A small CTC audio transcriber, trained from scratch.
Model: 4.21M parameters, arch jasper, norm batchnorm.
Data: trained on read English sentences (LibriTTS-R), 15625 training examples.
Rows from block 5 of a small CTC audio transcriber, named by matrix and row number. Rows with one number belong to one channel. Each number is 128 + 32 x the weight over its row's rms, rounded and kept within 0 to 255. All counts start at 0. Numbers have three digits each.
Before each channel's rows are labels from the 100 clips, of 14976, where the channel reaches its highest value: "responds to" is what is common among them; "loudest band" is the band of the loudest frequency at the time of the peak. Only what is clearly more common there than usual is listed. The data: read English sentences (LibriTTS-R).
# convs0: first width-5 conv (model.blocks.5.convs.0.weight, 192x192x5, each kernel summed), inputs 0-191
# convs1: second width-5 conv (model.blocks.5.convs.1.weight, 192x192x5, transposed, each kernel summed), outputs 0-191

responds to: the word "had"
loudest band: 500 to 1000 Hz
convs0.161:166161142101087159147092121127148057107098137165110082163084142168099111143190188162216157170115165105131125079128181113121121140178122117107130120118125180129062171114160095161093119065109135147122152118151170045112122157136130122118122139088129114164192145148146092067104097147116101150109140149125151145110144090137184184134097110077127163112117085191095141151135126081136179119124157131143101099119149141120108084109120167100161127095184110187148164130095114181091122127151132127167123150084135085106152116069213172152192115141107145079076062131102107131144129097122166183
convs1.161:100144133173177137143184093230141148127115165105147101113176119119161122102064174115156145124115174148135120155153112115089129100098118160146136100110109130155144118177093172188140176111142144097139119095166105131157150175133147086112181117092136153124083115136106116196094128140080118132113108136135090153170059156178111100156147162079103160136155193121114131111149134169148152148145111118131153157120152124167072138165161091121138081176176152114164134094110235112156135089162155114081186151095114161065145190078085111136102099095138077148160111090177180143090195163142150126

responds to: the word "would"; the word "what"
loudest band: 250 to 500 Hz
convs0.21:102131166095145157106119117139127112103150127141120153111088143105105115102152193146059123176091122106116094095179095103112128161139115151176109216094165088083132162188168143092193164116185070128103119155180152151110133140121124103145156122036082098120128113088146151116169089159140156099170139104095231120089158118068073134083140104141146104123150126154105121120134139145173138102093165145128094150120129114069117104159124163188057117120058105131111139091134111169129112089107159217121180119188128158079100107129144103099138170137144120159127106079104159089111105144159140159
convs1.21:124140093139136111089129152147124151132124139101151074095143084173102119167132136165186165104115154166164042141147122180165113120152107113166109146114146135152155163137204081174089134176029128167130150162120156150193145133111066162058136192170129101124107186189112099169164091148127084182220156145160145104164106103110163090139125120139084161176095102123173111139086139119117168128113147107167104156114101134152124163172140127089155132048106165080126167138119112111139152127140103070127129152134098086125122144078139127096121085118077125117157095133092107116136117132086163059

responds to: the word "be"
loudest band: 250 to 500 Hz
convs0.80:118113087107163162102138120151097119093123114113095076146117120113139103121143171142166121090142136136097076130164168115096139115179109162129130067111147104097179144035106075065147127107142114174150083146157110093139141128141117092131046173095160072125080161152077140099184169204113129077115142111083133097111113137120178139140151167094126134101191161145121076143138089124146166121122121097123158145088154079066153093147155181087102192147118154149112081126128099143059089100183104145094095137109150113133184092138122120144174157109143146131158124151124069092134133124020161161
convs1.80:141117095131135084127082162133147121098130146139072153156114172130121153122120119096109182098086123133095134128146134133095153174102189161101071133101112082102106087198146183140189095097053083091076149096106134160114129138118143108141158155081132069115071159109115097122154074145164204123093160103124048140104137147159113153155087130147085074120083127092124161091080101153121134043074157137185130184131160124126125097097092123145103150074130124113126155148110171125111068126142129105154133133109101133117144083151121099114088139162100077130104150082075142081105143037166075159

responds to: the word "be"
loudest band: 250 to 500 Hz
convs0.169:154114040131113134099083140095167131092117160115150122151138152155149091079113069107153175155134168139094157160153158120173136150122139091117135092129121092077149141127112126113134162131112116126118137120153105096139133150054134140106114111149095188075145136167119126137123156055098165089119168142081111168118047095115083164130110171099167135095146140094192128164121080112155073133114152119137109070079123108097040166177102115097124110121135156152136188132040136071149145109147120149128135071139179134192135113217144113119117146166180108101132159183123168117096074061090138140
convs1.169:187131102201118118099108120136116137135085157126098141114180105157075110126160170161119168127165110097129168146235150111227112120179124142188157092125133112166176108142168171126104123085095125094185118132136051154128126097151125120200123215100179136109126121074130135108178137140145105128069197116075155141154095118136117144159085136170108126184122144197088123109164160095102131135128134153160152105113163146202123123121174148143138120167155161120080107110115174140103109189090110103068091137168132149140144148155171151146160131090157136114147121098136092129159137177122137095

responds to: the word "one"; the word "what"
loudest band: 500 to 1000 Hz
convs0.53:111142162143186112134069128138146162139098111156127093104126175132117141150137117162098110132112141093139098140163140117200137096103168169136124126176195143086126109148158125078125120178069105096160145190112144107112156142190122123113113084153165133083074143104127155176129114171160064106128118147147143062145128134090106110124165124133127103148125061124179114103132151101132091135079192051155152179135112099121125127098148131190175142110090071096124086129117173143152115128093151159170152127116155105160054110082162096132125155167074191125084158059122176063197083085133108175
convs1.53:161181116060104101146097147113101093049151068131163200105169077153134118073137127116155155141176166190127140148110159118124110087147129120162157145135079126105118142167157122147125125094134123086084150148112153136081101198142116157148115154139126111175106122116160165163140162095108121085099126103108103126139049091132168128143102155173159140085116103082101100108140152215154193213149090134095102092095082123162169127155085191104171147119106099149112187085121099117133137116144166108098142164114183181091184143122149113143151148139131182145147119205105151150122110176128075133

responds to: the word "we"
loudest band: 250 to 500 Hz
convs0.124:152169122100147167100100141149167161126118165156151188101114171155160125072130140141110126121142115137113146060105091071172129101179160106065135121099145128147123182101116162118165101166093178160085149044094114160163096155131114141159116123115028066208114071079149133179128152163164164125152144114112108150144124117138125106045098126131130147120093104143099180108136133147138147090169136126094136091113146098200164139136115103058146148177102173065088141136171117136119121096098194108092150078170153172106147103096128126091110175137128167140169114144112075119075118128132150172
convs1.124:156121179137148143156173140063156151149090140117095112125098113113093154112149066108144112104094132083143204138098196171121146133098115139189126127118117140135153192162120100125042146168138140134124130148129119106060157156084118057162127166154055182136146187141079112142134171138191095151088177146105109123117124106093113082145137122117111077143175219093092158127127190125134157161128150098129141123125113091048171160095094105196107110128115128147161092138112167133129121132133163121156117128122153145147158154127136179096120133162052145116100031123085085121147112090143097119