Weights of a small CTC audio transcriber.
Training: soap at rate 0.0026, 5400 steps, batches of 128.
Data: trained on read English sentences (LibriTTS-R), 44.2 epochs.
Rows from block 6 of a small CTC audio transcriber, named by matrix and row number. Rows with one number belong to one channel. Each number is 500 + 40 x the weight over its row's rms, rounded and kept within 0 to 999. All counts start at 0. Numbers have three digits each.
After each channel's rows are labels from the 100 clips, of 14976, where the channel reaches its highest value: "loudest" is the band of the loudest frequency at the time of the peak; "responds to" is what is common among them. Only what is clearly more common there than usual is listed. The data: read English sentences (LibriTTS-R).
# convs0: first width-5 conv (model.blocks.6.convs.0.weight, 288x192x5, each kernel summed), inputs 78-116
# convs1: second width-5 conv (model.blocks.6.convs.1.weight, 288x288x5, transposed, each kernel summed), outputs 72-107

convs0.286:472556500527573576566420524454502502548542511505498499460463466500551475542475463477511510440563536513575538520445499
convs1.286:526470551498552429509554529500571498489455476436518528447530539498458520521429496498477518482572513534529571
loudest: 250 to 500 Hz
responds to: the word "little"

convs0.283:506497587524550469516527465502477534515511483472497492411439519428527498510472519399478526444562465505517529433421497
convs1.283:494492533514550478525477491490484499531440412446474453495440555525482517452531526567523445482434539454400537
loudest: 250 to 500 Hz
responds to: the word "would"

convs0.19:380534534505472457515516533517489490517520539505537578531480462533454490464516542555468493544490484530496467500561514
convs1.19:444478522511517479505535497532514456562509524475470545504505507522496517545445548512475554531510463513456538
loudest: 2000 to 4000 Hz; 4000 to 8000 Hz
responds to: the word "too"

convs0.0:466522502453469537453469530481469437503483438475532546436512494426565536371491501454489490501447507410530537556491557
convs1.0:529499477473484455501482497491532473499436495439531495538427511417515552503594503549464528509414531500535511
loudest: 250 to 500 Hz
responds to: the word "to"

convs0.72:569544560463530533463519483482442537545546466516474550456404501391461501539489503521507467478514517502444542443484490
convs1.72:514501460402471520445492467445432547548517465478552488523468487561455517460542437448593528531518527427517542
loudest: 250 to 500 Hz
responds to: the word "would"

convs0.257:485511510544518489460551494472496439502455510534552491548507492501461497477540527495515483536507509515504513546538514
convs1.257:512502496550547459493484481533547515553484493538508449524487490562454567437514474558501480472488534513507497
loudest: 2000 to 4000 Hz
responds to: the word "which"

convs0.199:544478457473522516559536488540501576573473541504525485545546458594488559477542505537487452506445487582549485561429485
convs1.199:543482545423473472483441531460474451440545449476490602477563582449526498465438459435521551455485468526468440
loudest: 250 to 500 Hz
responds to: the word "what"

convs0.44:450565494451495516505408503498518480528504427505497571489521526547489508572493437446531570500502523441457546493456523
convs1.44:538532515438470581497436532565483511493494584463483528543505528515461470411521428503522536471501489468538487
loudest: 250 to 500 Hz
responds to: the word "was"; the word "with"

convs0.167:473518499535486418482546520483501530532511534423483484538550478559503501474571509514510503537497525500528490481464478
convs1.167:466548480466506483532544436509492494484570513516547533530530412440515482513521551479459436509518566428477464
loudest: 500 to 1000 Hz
responds to: the word "other"

convs0.80:526530460530469485495593544504541471535453476544471551506485514528405484441453467527539474457482468473448518416541519
convs1.80:534487417521484495494516509572455496421460519501530468436502520467433564464525517507519541500555454474563540
loudest: 2000 to 4000 Hz
responds to: the word "she"

convs0.247:458475505449482434499539484538526498593474493522575519548466461519541489528580530429554566509479504548489448390498537
convs1.247:452523498527473611462497533525428485516561529514505498489459541521504508462460462463451547472464474545446487
loudest: 500 to 1000 Hz
responds to: the word "but"

convs0.220:429437459520500543551542502532514468443477457509531477551646492471470487392543527573464542550456461454487490490494510
convs1.220:480477524470476490475493504523488511431526448511485468498550507525462454521467563545568552530477424458511467
loudest: 2000 to 4000 Hz
responds to: the word "you"

convs0.24:480542530486479538522494495519477473453553543540523572460501509490500418455445502525580486541472501590541445504498374
convs1.24:510437521488471491452456518488412483528557412547488499540492489520518580495548516541475495497499518561500489
loudest: 250 to 500 Hz
responds to: the word "who"

convs0.102:456439507442438496545476488447492481519526469528516525408566462434432506373512520487539522534500566473537515458422524
convs1.102:522504493514540485479497440463481464441503457508508520578482474525501555573457505500431439532515483546609473
loudest: 250 to 500 Hz
responds to: the word "do"

convs0.45:457506489423510532469440483570502520533576514532548456483505510512405535505510400500491472514500495514509459458473558
convs1.45:516544485465527450523446525572532464474530485433541519444469475463443502451518538480525492461520512475444514
loudest: 250 to 500 Hz
responds to: the word "was"

convs0.208:562459545515565491479460541455524491423524526466454500467473483484549541530482496389469498555505538523539521484498457
convs1.208:460398516417463511512545478464595491447467494558468472455578504485517514578442444481495527466564502533499514
loudest: 250 to 500 Hz
responds to: the word "not"

convs0.61:493517454497505489514512492516572553469498510522518552548463569529520523578548526525544528504470469525465572453481521
convs1.61:529517486492476522479537502426551475480482517549540534488511417442455599601474520482549462436533560499498528
loudest: 250 to 500 Hz
responds to: the word "that"

convs0.213:454516566361459522408492518463546495495524472474493456481503490549503548532597488493557522459480482484484452489498510
convs1.213:442472592516517473527415477449478480486507433492536483547477445541507528509447520527450456485544519513522545
loudest: 500 to 1000 Hz
responds to: the word "what"

convs0.258:457535521482465472540553550480449513507414460500513512478523471511478529495573490580509451490517430516503414474508513
convs1.258:481522484488432461473506498484516426508477510515496454541532572527556439435514555488478497482545496553523516
loudest: 4000 to 8000 Hz
responds to: the word "mr"