config.yaml
kernel_size: 5
optimizer: "soap"
beta2: 0.95
steps: 5400
batch_size: 128
Rows from block 4 of a small CTC audio transcriber, named by matrix and row number. Rows with one number belong to one channel. Each number is 128 + 32 x the weight over its row's rms, rounded and kept within 0 to 255. All counts start at 0. Numbers have three digits each.
Before each channel's rows are labels from the 100 clips, of 14976, where the channel reaches its highest value: "responds to" is what is common among them; "loudest band" is the band of the loudest frequency at the time of the peak. Only what is clearly more common there than usual is listed. The data: read English sentences (LibriTTS-R).
# convs0: first width-5 conv (model.blocks.4.convs.0.weight, 192x192x5, each kernel summed), inputs 96-191
# convs1: second width-5 conv (model.blocks.4.convs.1.weight, 192x192x5, transposed, each kernel summed), outputs 96-191

responds to: voice: male
loudest band: 2000 to 4000 Hz
convs0.114:086113111132089131216184154091139162087152133117093202152101158125083088117166172107140121149084142112084159133162060117138134135099191133186084113094076119177115142126101140094171154073176150115154127164110163163087103158158184126137137155104143133150081137213179149163109163101143118146
convs1.114:102162113095151097098181146157128136165129153170155115078124079129114113204174123109201119074094145192117135141151167138156094131158096094092167095086131089112120065174157130158077093152114137148097125111129094109122150145121085110089139113161155122122134106082095090112171129105111167106

responds to: the word "you"
loudest band: 250 to 500 Hz
convs0.32:122169133125102185124067116142070129103120162110215167151169112157170115116145120136068114117112108111136099121090144102118146093160092145119156120155074149171119104097123165171101107138109078133122158104111136182145098134116150098136097137151116128092123121035129080035095072142102083155
convs1.32:087177172139142154095147097111097071096093075086091155193150126139102133189166126153149151082133096100096091131179131148109128120118109149098152173086083138173072158094127125151142082097116178161075113109117118115165083156111097158178121136137151177116131077125102100147125111105147132103

responds to: the word "we"
loudest band: 250 to 500 Hz
convs0.183:089138172107160098112107079126099139112156132162181138071154144107193111145129154228177146160126209094210075155078152130090129178149128131107148142142104092113162157138100135132105152109131132091136166076139182142171146116107184091121140092134112123172192110076108129159159098177179155147
convs1.183:094107123124076172130147158134168110134118110145072150062160150112138156102094104122105138124081146140094188127175131124108193127091115120134095128043079125112147188106108114136145118201106181175141079128096108091137116138168106143151065116127141142144084105158053123089152057074115123152

responds to: voice: female
loudest band: 250 to 500 Hz
convs0.10:066103113129175107095114114147146109070160120133147130112159156076152200118081077144128132105131137160166092086055096105103147129163146196150139124161119101160110154170135155136111133122113174164056101111130154142124153127097107138210066116124143063107117115073116133095187148161139143099
convs1.10:160133121068088187137117074106094105129118133178153140100150116101161081180155131136101133143131099149087113132122185095165133102100075077094119182121129122111158107079168097137088177111132114112124089141141162107143098118131179104099145144124152129129166061131136184178108129137126122104

responds to: the word "it"
loudest band: 250 to 500 Hz
convs0.156:138139144103161122125118164069128155147119124157109180122112103210137043123150073130138095148102174079134104107139148141150103125093165104097096113147116102134137144071066156154115125035174144110119135107088135088127074063091126144153127120082150103130133099133121130098156106153145121171
convs1.156:149132139076175124191112074126148103101174157100127195113130117115140109167125124111162110172081125114144129115123161141174130169122140158099121116151133109168125156106153160111106180149077095106107152117144145137123183127093090147103140177128123125126148120112110095089088209170116150135

responds to: the word "but"
loudest band: 250 to 500 Hz; 500 to 1000 Hz
convs0.22:201120132163151086138195155078137139138155159124136073091078162154112121099167161101132097183146110092092117161157155166057131122124192112126176142084121145071081103068079070122124109085102148121079145148142136173130103178160142086125138017118128101157134125119107148121130101125115096136
convs1.22:103166091140068077157163123127134074116090150097089094149129119112158129138162064142143085094145117130130187128161182179202134097131104038114135171085066096089158110120172072188140128078159127151188122092127099134116140114087153136091133130161132149105157155100079112093125115085121175115

responds to: the word "she"
loudest band: 2000 to 4000 Hz
convs0.106:137081130121125149136146184155177104113123157142077157152105114095104124112087097093060166098160112145158176114142192119179139157119132153079057128088145098111144122182147120141118095120121170144114118134105197178172113110150090150187142116123070123071119151093126080213152155175131067108
convs1.106:111089112157154076050109061124115101193105098090127087131168122134100076177110060075141121133106202143110176127121125163132144092103096075183138108160108194118140160095098169151143089132072111117148130144145075151085152124131127127122151122145141140148057044100073175140126120108134129148

responds to: text has "you"
loudest band: 250 to 500 Hz
convs0.175:149107139125130097097137105128103126155132171110114073187093147154168128147129032128175075132135134124098140133115108132122114139135137114192121152157135097118086125085131130114154129105116142160110149098133135154118134134103123183121169109136173116183103152133105157130130110198109113160
convs1.175:134080116126122132142109152159129124080132105138111120175092101119177187100136197139114155098136114161142148114118103117117173144140020095095152126125144157146116086151176090092111103138114186170122118094100157154096106127171119081073134154177100169122134193117106180093132134125141146140

responds to: the word "i"
loudest band: 500 to 1000 Hz
convs0.147:115135114091119138133133145152183122106156071190138097134094183073097137120156101141116118097112150132125111152075149101181134159153141131198089147126120165131144098128111100074096127100188100154159118128135076151111140126142134130175101148135118093088125097121141152099143124127165125104
convs1.147:129139098108084132075104163101100135087098073159116146065148074139150188142105144186105090149115115112084177147117214112098145093083110142134130106092081101137094109148194153117117156167090153136101138127107149152150115107139104151157156156150123164140146159099096130136139121176101094118

responds to: the word "he"
loudest band: 250 to 500 Hz
convs0.173:074157150115138140126139132128078117162153126119112073178101121113143100116156141094129036141135168135223131091158142102131100121130092157074134124146107100175113114173152165115164182077090132103141105134086102133148171093059060151070071144103121162141090137125128104117129135087168176048
convs1.173:124164066130108110074076129167098142168137147182066105100156189138104073114201125109093095094107115136143204133116117175146132096072123090111122146128163140159092120119107098174123109078103116162152121112111140125149139158086157096167194088102116168139112093102153125136075140134121112152